Weights of a small image VAE.
Training: adamw at rate 0.0045, batches of 64.
Rows from block 4 of the decoder of a small image VAE, named by matrix and row number. Rows with one number belong to one channel. Each number is 500 + 50 x the weight over its row's rms, rounded and kept within 0 to 999. All counts start at 0. Numbers have three digits each. After the name is the row's rms in percent of the matrix's.
Before each channel's rows are labels from the 100 images, of 14976, where the channel reaches its highest value: "strongest on" is what is common among them. Only what is clearly more common there than usual is listed. The data: stained colorectal tissue patches (NCT-CRC-HE-100K). In brackets: how many of the 100.
# convs0: first 3x3 conv (decoder.decb.1.0.convs.0.weight, 96x96x3x3, each kernel summed), inputs 0-95
# convs1: second 3x3 conv (decoder.decb.1.0.convs.1.weight, 96x96x3x3, transposed, each kernel summed), outputs 0-95

strongest on: tissue: lymphocytes (46)
convs0.93 058:470489455477421480523513446581462475510626482481415484457455433484588583475579557469531534589496481497465535480620457468475501532481453562555480578499450607512470461433555456495486490452515479470418470452485517501419447459381443566453528418475587546487476448498510491498485491587480545561
convs1.93 111:497491502491534488483489498413501500456406501493510493492499490453432433505351404505445463464515452450472495381405514403498496545493497519420497460430498426486502499449509495495442501705471493487516473507463476436501521493493601437528446475468424422484544513486545467542504497419435523432

strongest on: tissue: lymphocytes (40); tissue: normal colon mucosa (38)
convs0.50 121:522587579487566509525478586501495601489503627561592468501510510544515513544541509555513518513522534512501500519564486528478485525486624489529482499520498542573653481530484480487566469470567500492531559540517552524599522578585459524570588491497495519590479570484542503548650555517531494523
convs1.50 069:488506513485496464513436464488470598467530610482528410482493497525480494536504486467479505495466526514534506487523455511403390523407564470544396494509465541535607370515468504410427405432552449373483540463533430546544520526540456471467503507462546454444445509404530494483616525504493514515

strongest on: tissue: normal colon mucosa (39); tissue: lymphocytes (30)
convs0.75 063:487563520447535525491410505389500493431389514467515395482529545545467392532409480506446453417435508483489501449463499511417437468429513468469418464465475463508515411565404446442527395461525472434483537512537509490506518534538482388511497535463449452523450470416454435465530429482499463464
convs1.75 066:505508522538520419539488463520513553499569576466512458528471545505445529554536458468475532496474606486531465469574429545450429458461547393575452526547518555561578404507501569464500449420610419415465607455471488583518516535539460539462550491421504488483439518461563603505582493524513484528

strongest on: tissue: lymphocytes (42)
convs0.40 066:490535597484486396411531453521501508504615513516464505509523421478504543508437517595514523560498552536489609471479451459547551501528511499496562515507496556620486524408562469548496533562500515553476621497526466462475411550494472625459496493565431523467543533545569437477512514430447585440
convs1.40 087:444512469533478594517464490446535519439464521474480478535596524587501474521534499426515505449493447599691415590531510556480488533488488540528478510508509510452512477572397526476437475438463525474543443569574486562480536489468428394510490499371529511431448479474438483432512550509524476517

strongest on: tissue: normal colon mucosa (40); tissue: lymphocytes (31)
convs0.84 063:482562518452544526494401508402491521429400527481537397473513535540468407562422475493434419429419537492491484465459495490420432462430546461461425468495463457507528423553402440439538394449549480443500525519538510467525519541552466412512516534456456443518456475431472449458546436464495445465
convs1.84 063:487502523527524410540479470517516559492555585462526450519472534488422527544527450466462531488466596480539464465576422529442439459446552403567446522542500559558583401506499556457492450420605422405468598453465487572517512530545464531473531486422488487476433516443562610514575494522507486528

strongest on: tissue: lymphocytes (60)
convs0.12 067:543529558516510595541534511550506482572474485536508524552501515551444513515483504538519536461495566546594516532584577547526530379536485581564520541546523559533483519542539517532541527488581511536512613523496491593491553539542580575513461567600494498533533551534553589536488409647512546568
convs1.12 080:483490486472455513503496515471485489430455486480526502469480494471502448493424512408495496418425426426501380440469473507505506524508488571447504475460462459413490516507373475499464505477438518506486437479463529438508444460485389423506483410275489472499391493490452482507494532451438439512

strongest on: tissue: normal colon mucosa (36); tissue: lymphocytes (35)
convs0.55 083:491628565473549492497466525451488533460484550513569454492508493546471446568488499552455453463445649499478524458500490488465467477474574451488464494543485503619560460516448466484552452465637486477479605518526514499568499648636483514523586501498473478540450560469552471457565494486481494469
convs1.55 056:477463488500506456535470429495504553467505580436503447499508514528427498533504457414456479457456556491544449440532437494431428473440545435531428518524489528501571389507494521445391434432582465381477542465520362543510508491510453456453514513411488414434425484434552565510592542485491482524

strongest on: tissue: normal colon mucosa (35); tissue: lymphocytes (33)
convs0.49 110:551548513545547519574544569502556549528568550543540529573559547544508577552522526516533523576533536543537525551592520540535550529549536534578541567571559576568558540564531539550586524490560513557524525522575602594534534551533506562551574513510556581581484525545533510520551542564555509558
convs1.49 160:453501460473446559491458470439483535448424533470510460483551481520496430459437460454479468427471430491514464464425543464467470493460521548439467455445477439373531456512481484469362472508437565457507416510553365444503469405481502403495441531491468408411516483452426441490535512444458497434

strongest on: tissue: normal colon mucosa (42)
convs0.94 062:510549515428542524523388524451499490455420496484498364476530569561469435550388464537470463428476518497467490459473494537403424489428513470477414476441453457542501402589446436438526383461538459430505556519546527516493521573513479419546483511475454474534463468406454457481504426492506473484
convs1.94 067:486499506539511412543499452534505565497571574456511470520482535510474531539552476475488513500467607513544469480578433552455430464457538385581439532562512569567579405532483568464501446431599408413455591449490477587500512533533465530455530486424521487471454513455559609495576484520492490533

strongest on: tissue: lymphocytes (38)
convs0.83 059:512480501488495465487486513512463566525581537545484523497462401436473548482450576490538564604569528495495459425515482410529547436525507520498540511579497554508541520358602474538492519549490492537524533506472520507486408490489540616517436455581378564511481525533635483545535494488502620489
convs1.83 088:408507417520488550544496469422512509389459513457478468529551548578542467534533516451478446475445444575518417571539563568482485460482500539539478496469512501478511478594390530489403481437439546489512418512550481542478558441461491402445515458502625460411478461474458477405512477561554429520

strongest on: tissue: normal colon mucosa (41); tissue: lymphocytes (29)
convs0.39 070:503590582439562496532420525432478506450457515490531393472531545591453448562411494553462470457470567511471510475501484522411428479436539462491415503503456492562523422578447438443536382454592467431510584529547516529520545606570479470534565487476451469531437505433525457517532492481500470482
convs1.39 069:491476502525531425557478453527496557486549569469500458518495538527442533583534464452477497490476593509530456457566430528445419484439532415557453524549497561559569406531498551453474448417623439396464593456498449579506525538530447509457546497429529448470429490454588591515572517518493479547

strongest on: tissue: lymphocytes (64)
convs0.65 135:476485532404490470476394481467434477491472481477486378419473472462476482476466505509473499452479494469473526436446503473395399530394472469466398423457418454494481386460494407399476391551478467394492523484476472474481457493523588484481461513546435468476528517391512483491478497461463516472
convs1.65 091:513488472566514458558556505531568495502570512485452523545530582558501577546569478512510507543510563538545496547600474602504490500522462450598495605575555592586512490565517580514509506387570440505490565487530516595454519537477454519494544538408593531504428488527533499456514524570587469565

strongest on: tissue: lymphocytes (53); tissue: normal colon mucosa (28)
convs0.19 056:517506494495451448408491466526490553565575576542465499524462445435536559470562564504542528638489490498405476455560442490529534521518545461466536508560527574507568518384521514545513506529516481548455567473470527532501402476463444582463528528483412535462541512528558563450562426445443586375
convs1.19 117:432520475522468561570481480464495535432480535499501469508538542580572453457518581458514496498432423575578474559498604583462466573475513551538456516460501497455530476618404529461411461517403519477497411503562483527502530390501562437481446440488557473416503519466434422411533510515477531460

strongest on: tissue: lymphocytes (65)
convs0.89 064:451479569436453498436501421517411491492566495484455477464487357439507497450515526522506510508508510500592545491489488504503488524476485492534507460562437558511486478363564469506429495621445533483490554502483426533475362468484576543430482531528447478406574530509535574470492481403438545412
convs1.89 113:440484454520462534531503480427519489439498490472455503513521530540505508499585528425497473500473471506600444633555479605500507533503466521574500533526513541484489505545354517509476502363473497504493447484519503559459505453466390454497524414356567509464466487497468424424493587577545430542

strongest on: tissue: lymphocytes (58)
convs0.30 124:499472497412490474498410509464419491528488479497495380421447457438460485464435488468483503452513471447464466437453522461391402527410480469477397454427426469468486400442531406405498380568466486420510478483452488479488467472523596507510452525533427483505519523398496524503487483442497493495
convs1.30 087:483481447585500486558549489517558511483557522470445517558509615561531554535582494524482485570474535529506506561589491609495479497511471488594483597556556579562527483572496593506492487389537465499463541464521536587445548518467464507444550517437616561497427454510531467417531501585568465533

strongest on: tissue: adipose tissue (34)
convs0.69 063:460481505432489580446471437493402505508491489494449470442496377466459539497502551528494505481521501508557474426507593437475475418476473545483487417545418530497482466400592452490428487552468536477513555514483445493466428486445568554439457594545370520432515495492600518506490479421441590443
convs1.69 099:445474445517471522472514473470514484447507488468448504500513517512480534538558548442489478501471482503573398626583477575502501434504468486564495526539501527488484501507346494511486497316519496505474473475495510539455500478457394461465552503357577500459411465498464521438491513593543393539

strongest on: tissue: adipose tissue (39)
convs0.59 149:458372496483400504507498351515477428503504424427439490475472483481510484454513526455462478479464431506498479510478496505487485530485427515509486495476478492391410490490523494483361494540410526487439455417466384507435502395469527452414450512526514449357546486487473505485418506522478518505
convs1.59 097:463502477556504491513529418522556458484528449454425531568515548493539535554661606483526468540513532541571498639615435538553565560539468500556572516561542536512445539542498575540514567491542484531464508507524506519438538513432499508421603460496522538468488410539529484479451501593547498528

strongest on: tissue: lymphocytes (42)
convs0.35 062:484520541510499395451500495553445570493503516519533535500481418461484484498459435528529566523503532514455561409550512363546549480529500452431561425498495472573529545399530491546476548560507540533562558541482474501522421519497589546524502442633456487478633532553578508541528429511457598496
convs1.35 106:458489419542466567532497473506512503434474502460461490535528548542567515530572486422497471490468445521531413585549527566489490489501484534539488514498511513471504496568376532491451491375471544492484428500532530537464553449450407423454517462416670517466436447488450476438505504596584436584

strongest on: tissue: normal colon mucosa (38); tissue: lymphocytes (38)
convs0.15 118:526579578486571509537469601495497579486508608564597468501505515541510514539528502548520526519527539503499492519573486543473485515491616483547484505524500552570631482538480484488580466463587497494527569535507559540603529576588451530581599485484500517592469557488537500556628543521536486533
convs1.15 083:499522533471514443507433486492463598479524610499542409462494493520473501535516484491488511485473548522522515474530460503401393513406572460533401474504455529552609373503472489402464405438558446373493561476519465542550511552556458497484515497465525470464441531409553513507616533500482515513

strongest on: tissue: lymphocytes (73)
convs0.24 064:508499582516512407517471502502504508544472493508483518517485459461448515498388508509440511450552497495469503459423577370522550581523493589432520462429540465498498518439585473526489507651483466532520546514501467451473485513540628571510425575554441499506545516505543385541497526361509476537
convs1.24 071:516484428566496541497495481551526528512517533466474485534568573564442538585512427400511519477532483518606415564546507570463465513487491498549453547527515527486532473592487559475463456407563497479482445507531527558462562508457457441458504548337578555474480435469497561474534520532614402577

strongest on: tissue: normal colon mucosa (36); tissue: lymphocytes (29)
convs0.78 114:555565513548545501560542564506551536539561546549526529571568539549517580568529528524522515587526553557525515542572531550539551534544532531562543562566557566576550539565518536552593532490571497554530525546582601567526521563534510599554555505515544572589484527546551513502547527567564534549
convs1.78 159:455504457475446559490459471441484535446427531465510464481554480519500430467433468441479466432472429495514455453434544459468474498461519551439467458443483438368531463519475489469364469511442564460508413512559364446508465404477512397495445530495463409415520484455429448497531504436457496445

strongest on: tissue: lymphocytes (40); tissue: normal colon mucosa (30)
convs0.71 122:578553514545558512555540568529554539562564543547531528576553540536492552563498498515536527571543547533537528560582518536533543507541530515557537548551556553563542535554532534547604526486562508549541534539560619567527558554535493587548575516513568612593496531544537518513549541573563527561
convs1.71 174:459505454479449564485453475450485537454422538471510461485557485517504433466430466447476467427477424489510460461433550461465469499460524555443466459444477436369532459516481494464363468518446572461514412517560370446510481411482511397490438546501477419413532482453428446496537513439458497446

strongest on: tissue: lymphocytes (39)
convs0.42 052:510455495453441459522548470481465491522627495477413483516457403505518567444467507508498459625572525500480464571471464620513498515501461555580512557619456541418483496447567499496503504478494589547474497475471514524423424466399395538478446439431489559498572454511523456523504559437531495551
convs1.42 090:497557534492565475495491527399514511501472499524544477521513500426426422523385561527506508469503474533572525428436515426508512482486508511450514452422504445446503500493532543505461502533455505508535484536533516466535484507521547429562451433751402477480595541481469524512500448386518538472

strongest on: tissue: lymphocytes (41)
convs0.57 088:547469546503492439560560531557477456562561451517491513532444452544406562463557449500533504574524549500542487561536571618518514494520457491611526564607505562485462522528522521523542503407540438549464532445425498597483514509535495594523485534498617481548561518529515578541452497616524504579
convs1.57 095:411475496466511462489519456449505482418492482458491511479488470506432473521461591422439431444417470499550364489483510490513522424510479533458512469460483481410488504509396462504458514423477503507465453488483421442487438463475470424463506369601371425448461460500476520499481528363445484499

strongest on: tissue: normal colon mucosa (39); tissue: lymphocytes (29)
convs0.51 066:510571519427578514514398527445477517450416524492531381469533539567469434573414482525455444460464536510475468469476505517406424483412539469487409482473457478535530403573428431424532379454568475420528537549547516509517530559542474430538512504468451477535455482410471478500538454469492471485
convs1.51 071:504506528524524418538484474520498561499561574480526454508478520500441522560537461487488525492488603489517471475574420524443426462446546400563441503556491554567581401504497549451506440419606422400471602451481490582523509554551459532471548485422512494489431524445570609520582495519494489532

strongest on: tissue: lymphocytes (28)
convs0.5 067:507438480486418460478543461520463449552608445463383502467448427463502564451497449491503491575530467490523476574458504537497492479512413595497497598576463548451438510485561487505487491508512503539440462451446506500390465442369464532464403453486523543499580408525435472511449419480528527583
convs1.5 090:496549546491547478470476512468502511496450513491533481503519489446437416517364618537448480470459454513458515426441541405498506493491508549426500465419499433448498500479477525494467499597450484499520484503525527422524517503502613412517446456643398475485472519481493522533507362375483563471