config.yaml
train_examples: 90422
horizontal_flip: true
downsampling_factor: 8
encoder_channel_attention: "se"
encoder_padding_mode: "replicate"
latent_channels: 8
decoder_attention: false
decoder_upsampling: "transposed_conv"
kl_weight: 0.01
beta2: 0.95
eps: 1e-08
epochs: 2.6
Rows from block 5 of the encoder of a small image VAE, named by matrix and row number. Rows with one number belong to one channel. Each number is 500 + 40 x the weight over its row's rms, rounded and kept within 0 to 999. All counts start at 0. Numbers have three digits each. After the name is the row's rms in percent of the matrix's.
After each channel's rows are labels from the 100 images, of 14976, where the channel reaches its highest value: "top examples" is what is common among them. Only what is clearly more common there than usual is listed. The data: stained colorectal tissue patches (NCT-CRC-HE-100K). In brackets: how many of the 100.
# convs0: expand pointwise conv (encoder.blocks.5.convs.0.weight, 224x56x1x1), inputs 0-55
# convs1: depthwise 5x5 conv (encoder.blocks.5.convs.1.weight, 224x1x5x5), a 5x5 kernel
# convs2: project pointwise conv (encoder.blocks.5.convs.2.weight, 56x224x1x1, transposed), outputs 0-55

convs0.74 097:468434520542524521459501554419454560514462581484505477517535524560473408511593511488569536525489545544493527490515535554506505493536591452503517534472515497488512507521
convs1.74 109:497517468516443524424511495413490490494428462484489482467461526469461509414
convs2.74 055:530512492560459461501497440400544519436415542495516508569444516527440499466537451498435477504573480536462473506503457553442487439522493484490472494486555452502482466519
top examples: tissue: lymphocytes (36)

convs0.164 095:485540494460504483478514471471536537497412425481483517448506483491514508563537507461538485482526524498508482489547469520524511428462494446435488502339538446538515494455
convs1.164 096:459476480501483474505476564539510537481507523515449608494485492513397462474
convs2.164 096:577438503482486512480498485414402539552523479520541477474475542526459541451537500496494491516434494500451501519464516420518500502552443504516488565508504602430491492532
top examples: tissue: lymphocytes (76)

convs0.109 103:487512474471540457544498508493555497526356426518469496481517459452518486522557463480509444430551481509549467542576452525528508509533514478533473473420482467506467511468
convs1.109 101:474533456530511524479372495510455469508444459516501431489481498524475552523
convs2.109 069:465505471484516462501498549467534473543469408493480444397510503497548484558603521467549512504441493485529503493538450542443460531443499458502533430455534496520537515460
top examples: tissue: lymphocytes (68)

convs0.182 076:532514487541481437524492409543549409460571516501527445532494477423497518478389453454465518485488503477508497555551454472465510523515418513474533469510524511516512529487
convs1.182 093:500480531496477431457508551495445490476466495473490497438414522491477410446
convs2.182 052:440504511505507482483520558489474466452503513522514520594559499499509521502500530485530476466466513493515495511506452529579485515442360495449596522422509475536565487490
top examples: tissue: lymphocytes (27)

convs0.46 087:488547518433498480491477352403482509451439431493497507459517502469457480502497498455522504466481477525557496509515505577505497445473411489500468505446483503519488523460
convs1.46 104:503488527543491537551488425499463469464452477490489532474496478451390439483
convs2.46 073:510575476466492476532512434586417495470498519523516521545502482508490518485500516509518515491546517499455501512470507584485518437474445497466574551452510484510644475471
top examples: tissue: lymphocytes (74)

convs0.49 104:514533456475506448556462505411519501482524477526465541467458480449438551466457497467484472490604441464522472532536439554461522432511539527526489513477526477558575522474
convs1.49 114:537507533446509477533474484482453524480471487453508513496442479488436394423
convs2.49 080:545490470422515431541476500594521501502505374508487469507554468463574507503493475443491494428475490481527475539516454497559515553473420478530534516482488526521463528489
top examples: tissue: lymphocytes (27)

convs0.10 110:450519660475474504470556433537446486531540484476538471517532565490483479497503519540528539523449561561525578467488479560489463485505479521474519488507492515463509453507
convs1.10 132:498503496499498503491494510500494537692488509488499526492498502484496499500
convs2.10 230:478508553503401567457598483489496487477506509459544483511449526477495530479512566546531540545490553453525552444509518516535433528509512445450483473542489527466490406525
top examples: tissue: tumour epithelium (33)

convs0.36 120:527473447529582461524450539505541526556483511548479515500534458473440472544474446469484464499524443436505458557501479473500581541519553551586516488522511543527545569474
convs1.36 122:468492524436489477404471474439474465511458464505425509478428515500480467470
convs2.36 083:488467466614541454511482500553590516546429518512483539492554484481524429556470490429503476484500447485489470519523475476521540520526466537539463506468568572526562516497
top examples: tissue: lymphocytes (44)

convs0.114 088:550525487463498422549500477585594520548488450456497459493476533499577486493520443536477461440451496457470523589490499496572505564520437507513525486517477508500458536488
convs1.114 089:506507438490506516469523497480553400592495452523441496462500460478455489522
convs2.114 084:466465507503518434524488467574547466560544475463457447495533452445522461513467472481478522449486498463540539534578463528508519603472446503506583438475547529496519511461
top examples: tissue: lymphocytes (90)

convs0.107 107:497499500572502472521490477495527409514464472514490442527532493430518474545517475498514438488547496511529489541644529542476528544570468487499528423490504487571490499444
convs1.107 099:488507527508501512509451513524463457488425655505480481531492497496505526504
convs2.107 116:448487532647486486491513469391510457499406478478503507555495498492493480536507492500552513475512517522510512481561492481477485584576563468472511489481485443495476486514
top examples: tissue: lymphocytes (54)

convs0.33 107:470528514452518476483515492469519520511397372499505489461511512508562529497528478499541493473509520505518500504507483462570518490384532452490542493446459392540490498510
convs1.33 102:483489515532533450531466504559430463509442529413440517530517484480444453499
convs2.33 108:475449511500501498501487428460479555484478542507484526443570512520474491523516526484524511480499508519527478479522461497525499418403473493500469620428432479530599484541
top examples: tissue: tumour epithelium (44)

convs0.185 101:521565465463534404543471513459520485487534387558481477452500493434475505479472453469459466460537467457510468557528421480456525481475466502508470490500518529535507568444
convs1.185 095:475492480517532440506507522539400438418487502453458501474431491501516466482
convs2.185 075:503539512512455490504512561559494441502507418444548499515481485465553537481469538514486531502506480507500482503503504599533471594512351454481522502469533527520494473540
top examples: tissue: tumour epithelium (34)

convs0.84 100:509436496458510541472517505548466575531502497450527501494554553548476492488508516511494535541433530500372550452395531524512510496484522520486555581527552509484530489499
convs1.84 106:485506514478514425445442506470445497450467443453526501455538456550427496496
convs2.84 062:548550468543517468522520518549469531440482451486525523423436492558465535501474494485443449515514463531464476503423426484525502458451416474486486465434496501534426453463
top examples: tissue: lymphocytes (46)

convs0.186 091:501532529489543495492486459651478449541500479524491443480489530462567484523510488497536505454468526465430553518492515517468474515500408565471551484489573533495536544480
convs1.186 089:501511479468511476546528557481422474463615520459501438554488495500504497473
convs2.186 084:486594491437512495536493454484473554487540541513502607460446496540448506438470477542548508554523478476442498531439509593424516507488504504501543479514534442485497529484
top examples: tissue: lymphocytes (88)

convs0.71 098:492444499501514527491486497441476525523557532497555424490479497565432465424453499483487511553470504496492546493463521536476521523633481518490517539529546528440402507503
convs1.71 091:473463460486462491489494545523499553534398495497541528442463494430512442543
convs2.71 088:538424513592497460521496537512523487534556462462519443408549470504525480536491477491457493486448511530513505513504442401499503554489465498524592465486488570534443490484
top examples: tissue: lymphocytes (47)

convs0.100 100:446522538506501511442521506546452498534439460468539434524485554560554462560574526525567548511484564535464538484525492545532484505509573496483551479396510463517511487502
convs1.100 103:495425503516494473499454504557497465482525498497438413417493469433532475515
convs2.100 092:475553492501481496517501532447432494484423569536553532562512499546476481499471509469463515527554487514518471496510496591525503426486610458468447535486513420539555501515
top examples: tissue: tumour epithelium (42)

convs0.179 128:492507565501481498434526472510473493510501481440521515508522511497505476498521529573506493503490669613510502429500506499535383492489496492480499474485501482493485459508
convs1.179 121:490489492491485498505531497492493568656533495501528571527488492481481485477
convs2.179 175:486500560485443539451570462513498485480505485440511467506492540452523510508519541548547553523480575415556574459501511507575449556492507449428479458526481527471536462533
top examples: tissue: tumour epithelium (45)

convs0.140 096:467531525417492510468544502612523552496432472458461527485464555525587525455557526509514480459486507524497518490472477457525471511445510432477518498522404462480460450503
convs1.140 094:496479487499522476519568518472455610416452551469524556506490496496530513486
convs2.140 096:562435536531524493495514477482431569527487558490604475394496497521419457495501480462463522555506492526451509492464481503511499500537522488531545521550534559468460492570
top examples: tissue: lymphocytes (44); tissue: normal colon mucosa (26)

convs0.97 104:487445496475482483487504518568501537524519444469476476377524547522505464453530500495499496480427521522482554475466512462564493464386398494499535562467482508475489510494
convs1.97 096:476493434568483467455465538490445479535450567450465504521556447465466497507
convs2.97 067:472474464552494507540494460457367490440528577492508526502507499562431508466459487473540510466489501523500488505475474517509501449432484490534539592465468491551587490465
top examples: tissue: tumour epithelium (48)

convs0.63 106:428499618540438520468557494505434467498522536464510478506523518531534473512513505588534531537459575582480538439500532518511435489500481509470509502494489498448534462560
convs1.63 135:505496488495497485492534509506493516690528503492502522486511504499498494486
convs2.63 146:473477553492417546473561446516481503407509467483537493530446553465493549505528532564557533536484560462542538468507528508562448499488525446437472473527482521458477430515
top examples: tissue: tumour epithelium (44)

convs0.171 090:453466485429470466451557429459458513487411460504475501500501485490468487499553482479551490469494534511498532504530495597503444461532453433470455544438572443516553485491
convs1.171 096:496428437464548515568496463464459526437485423519512514504477476497536441474
convs2.171 097:454519514479488475497505519464510535535471480504495486472538500475548476556519519483530532456512494486523491493504469547538498555412444464517515516387542405556632486481
top examples: tissue: lymphocytes (56)

convs0.159 096:480537473499543424502519508564508409537457390523502434482565514495572489570509485506506479465508489456516488520525443450497516495448457506511550486465491520553585519482
convs1.159 095:468510512513500537479419553499525508561375466519557495479513493485507512461
convs2.159 068:495603479429527460482502553527451507535444441523466538500484512486529481485521497499512454499485502504446464485403414509506539520400551487554525560489471505508543481454
top examples: tissue: lymphocytes (88)

convs0.44 099:549514450489532463540483493404583492509483489544477531492502464445499485488469433427497468497580471492517449577590504545464528494542559547536453485509492494528479543477
convs1.44 104:502511462462528515506434428490521523496466469514507419453390487495479502463
convs2.44 071:446513476464513439489493566536520571491517400465480498476541475492481506540519495450479530461551526477533512498496435535536484475377508461483555544465467421527526546495
top examples: tissue: tumour epithelium (42)

convs0.60 104:512522467555553492519473492505545480551454517515451518522544481485512416596463478418483485481506440450511437553551473522509529516513534556559495510486577505526544543430
convs1.60 102:457509498509511530511459533489466418491415421529513441453453483519495496446
convs2.60 093:476461477519516516502468477581556443564419460521468498470577504470602430595503493459538503496464473482487479489525501474496505512478533512516492532504599553489544517502
top examples: tissue: lymphocytes (64)

convs0.178 098:520541469482506479552464542372537533473542492497498557455456408469428545475434508501460493546545457476551494516512470506474507517531579515495435476532470484519480472478
convs1.178 097:510507531499516519496508493503639478486556487591513499509503580498502498504
convs2.178 067:443486501537487525486500513486367504470518524546501517515510496530441525485491485510520549514586494502458506511489479529489518424439543500470566569440517451469605494461
top examples: tissue: lymphocytes (96)

convs0.55 111:429490650505474488444544455547469454517503461482551452520518549520502525533520560506527544517458588553480561496506523548516435480504475503457536486505501495483522479513
convs1.55 129:496496493497495504494497505510478531691520508498509522484493501493483504495
convs2.55 161:485494542489413542472569452509495494438506479475575485523454536486498535485522544580541521552491548451531540446499527512556451519508502453428485465575483526457503429519
top examples: tissue: tumour epithelium (39)

convs0.25 098:467457502554530496476493527460513489610404535504448472499609505519491415615516489465527499491537490490470509506503472489521544499510590481512521535506496502526507538497
convs1.25 097:503479474494473467462541455472496515490506449531513403468534448551496474403
convs2.25 088:536382510597529528512504512510506510541533532489491468457542522538522490526489501487483500516419488482489496478507418464502522537485583500517475518560537562464413495579
top examples: tissue: lymphocytes (74)

convs0.146 105:489517528490480553497531527558493472505514505346521498503518505512551499496470528569481531543461519529524509424505513507517453538497509530482504503539472515505476460651
convs1.146 120:501495482481501494508521513498495533686543507503490490490500503494479490504
convs2.146 180:493495571498418551475567483477496487479495496429541486527480545468510526503528560568504551562493526454523536465500530493573424548494521433456482468551463541454495449549
top examples: tissue: tumour epithelium (54)

convs0.221 106:528545493498517438548489524423547445474523501523498527503444484438477515524472423459482460492631485471512493526577459527469520532497550508554510447498512468538541534443
convs1.221 107:454517485525461478498488498470459524542438474496523472544490448447373501495
convs2.221 095:485472479501502479508447529528517465492519365497490440504566513467572497511484486476476550447408492478535516498538478451553522544420457531529533537479479560488506556532
top examples: tissue: lymphocytes (45)

convs0.0 094:487459480593531503503447474392481456524509590515485458539558495501446426542453494438500548508494449458534494509490486532437554503535494522491489495508555568466515520511
convs1.0 096:481477487516518465509503502502545621446497419499561451478442516502514491523
convs2.0 133:500529483525522497542494554508414529459575573527510514458491506539386567480472497502486516536498508515443512509415454530463506465460592489518516534568468492494461521504
top examples: tissue: lymphocytes (56)

convs0.158 089:501495500536523438482493460471553502488485508502452518502546502464573500578528461412524437400544507494533485543567427463535512487431541505482508504485491501540526533415
convs1.158 093:493473479451532433386500554486451503493503455508538507517537514540451522547
convs2.158 065:476501522480505462522514476482491437479409484466525555597511518556479476360453507502539513496489488490524495511543521562493493566517484499483561561474513423506447490494
top examples: tissue: lymphocytes (55)

convs0.157 084:508449496507567509496461493587457500547523566499514493514513469601460453576505506467505531537496493506453482513463509588507534452521429548548530536541552580476483504509
convs1.157 085:507486521461517487488476474476592452487495538527452415495489514498601529537
convs2.157 108:501506496511489537470511552485402544439559559509558522486438511533403537476482526527488523556488525539416518479424533530533496453494482473490474557536565511453476473493
top examples: tissue: lymphocytes (31)

convs0.130 092:504500482458497446552491461575487470505574456484513412453516532437530523453444477506487528482457511422476508514468462527492503490484397539487541555494526594474524509462
convs1.130 092:528494554514534522536608507460535560515396518481508533518473503505514472509
convs2.130 073:559556509402481514503495460576418498470569512499515517537461490515494523459478469539485461483544502543473497547388554505498504496520386506487548527530495489496484504458
top examples: tissue: lymphocytes (37); tissue: normal colon mucosa (35)

convs0.188 095:562436471565489526480487490354432513484512528536498479556472532494427439440480497458478508537487482505520487507507584506465562521561527494495473520557512536510500511498
convs1.188 093:494519498472482518515455539453644461477502486549467509545477552488491505510
convs2.188 104:458519487575516462509494529381464534482478524537456534503521478577426499469477490482548529479559495520488474509462431545455533486494549487527535528433408454537509515490
top examples: tissue: lymphocytes (85)

convs0.92 097:529560472385549483555449532485495575493469500550448545467521477514492506447481481493458499433492520483499515509470459515484523454464490498595464581468522512518587507469
convs1.92 097:471474520464532468480493512519419426506543485459450503524497465463430431448
convs2.92 079:541455490522462435515505459516530493476460458476514444508553513478521524546477479434550528491379477473569478501517409573547509535500460475521522596477521496529487494512
top examples: tissue: lymphocytes (67)

convs0.175 093:486477486518519486520479488341524517468510468540487509469487496465405491521474453457485482517549473495546506545544484491467520509487638517536464475503500459518516554497
convs1.175 096:515512495483513490516544488501578526473531443481492411495463536531426415482
convs2.175 067:514499492447467455520493495544410515464629538496514476473527539507402527504466478501486539501473482489529488517452457574503479457421485492521583561484459528520481518490
top examples: tissue: lymphocytes (64)

convs0.200 110:489490539553477545499518527534476500478582555483589495580427483511495492463493552524475524545486519477484509498474492515526488568552516465476496509635540573466472466509
convs1.200 107:518474508490440529509437461503500514539408465514483442509487479516584571517
convs2.200 096:521474481486516501543482537459474526500551614541532536578473483519413494434457481522461451504537477483467480522470548513461537519626494533517469484558501534506465512489
top examples: tissue: tumour epithelium (50)

convs0.132 092:529466492467477574478496474492453521498618567494524475506508513498457516462464526548481544576463476497485551440426508473515482478527479545473524532566501564443434509558
convs1.132 095:532495559520502530523447461491445464531476504501494502447512445480427551595
convs2.132 070:548504524419500516460485524575445468465532470487510480561486512456510510461476500505508501492366504499516506494457528391505460560486500536506526538530470582475442485534
top examples: tissue: lymphocytes (54)

convs0.190 102:479539505499502438487514466560516512528388461486497485502481551504642509496503504518481451481501517469486527539464477448552521547461509472507558441522446420532449499496
convs1.190 100:445446453460486494413560521429468544475535526473489531565481502465508482499
convs2.190 086:616504490430498484488515544387479519569469464466534455469513499487436528466398504472454447505475498510516509486452479463507495522567515484501516532518467557513482490551
top examples: tissue: lymphocytes (69)

convs0.90 118:497518564491490532493534505562483492499505510407545474502496507510515485497503549682511509514481560570499532412477511505510427521517506516476505498534473515465483476532
convs1.90 109:508486490483501496500549522482503569646582490510485527501500507472471477493
convs2.90 154:488485567493421543451562480496515512487495478433513469532491540453522513499567570537526548552466563452545545464511523491586437550498505434473474474512457538463496451518
top examples: tissue: tumour epithelium (55)

convs0.101 089:437536503482484503466546497469497513492418469486482560503520486521594491515543507489557508460485526505588497481505533395530507503442520492482507514445375444529485484528
convs1.101 095:505521581552539509513522495557503445491533481452421461539488445451458489464
convs2.101 072:487528513485464477543536457651500569458500460499503568439495525504578531511499479475500476485481514529496489506533478468509490477415434486486522504424552459521528482442
top examples: tissue: tumour epithelium (33)

convs0.17 103:491505476531516507501494522487521497541408468535433513568521435474585433558506488460521449433528496472516470513610507535480526518525473499536489504442517506564536531433
convs1.17 099:487475513477480482531499497478453488501544485499507656493512513479510426468
convs2.17 090:571498470497494493529510508526400503461543517507542546506464486513472526500493453500416459461528505498429503534506614489519484480568408490493505506467593475505552503472
top examples: tissue: lymphocytes (71)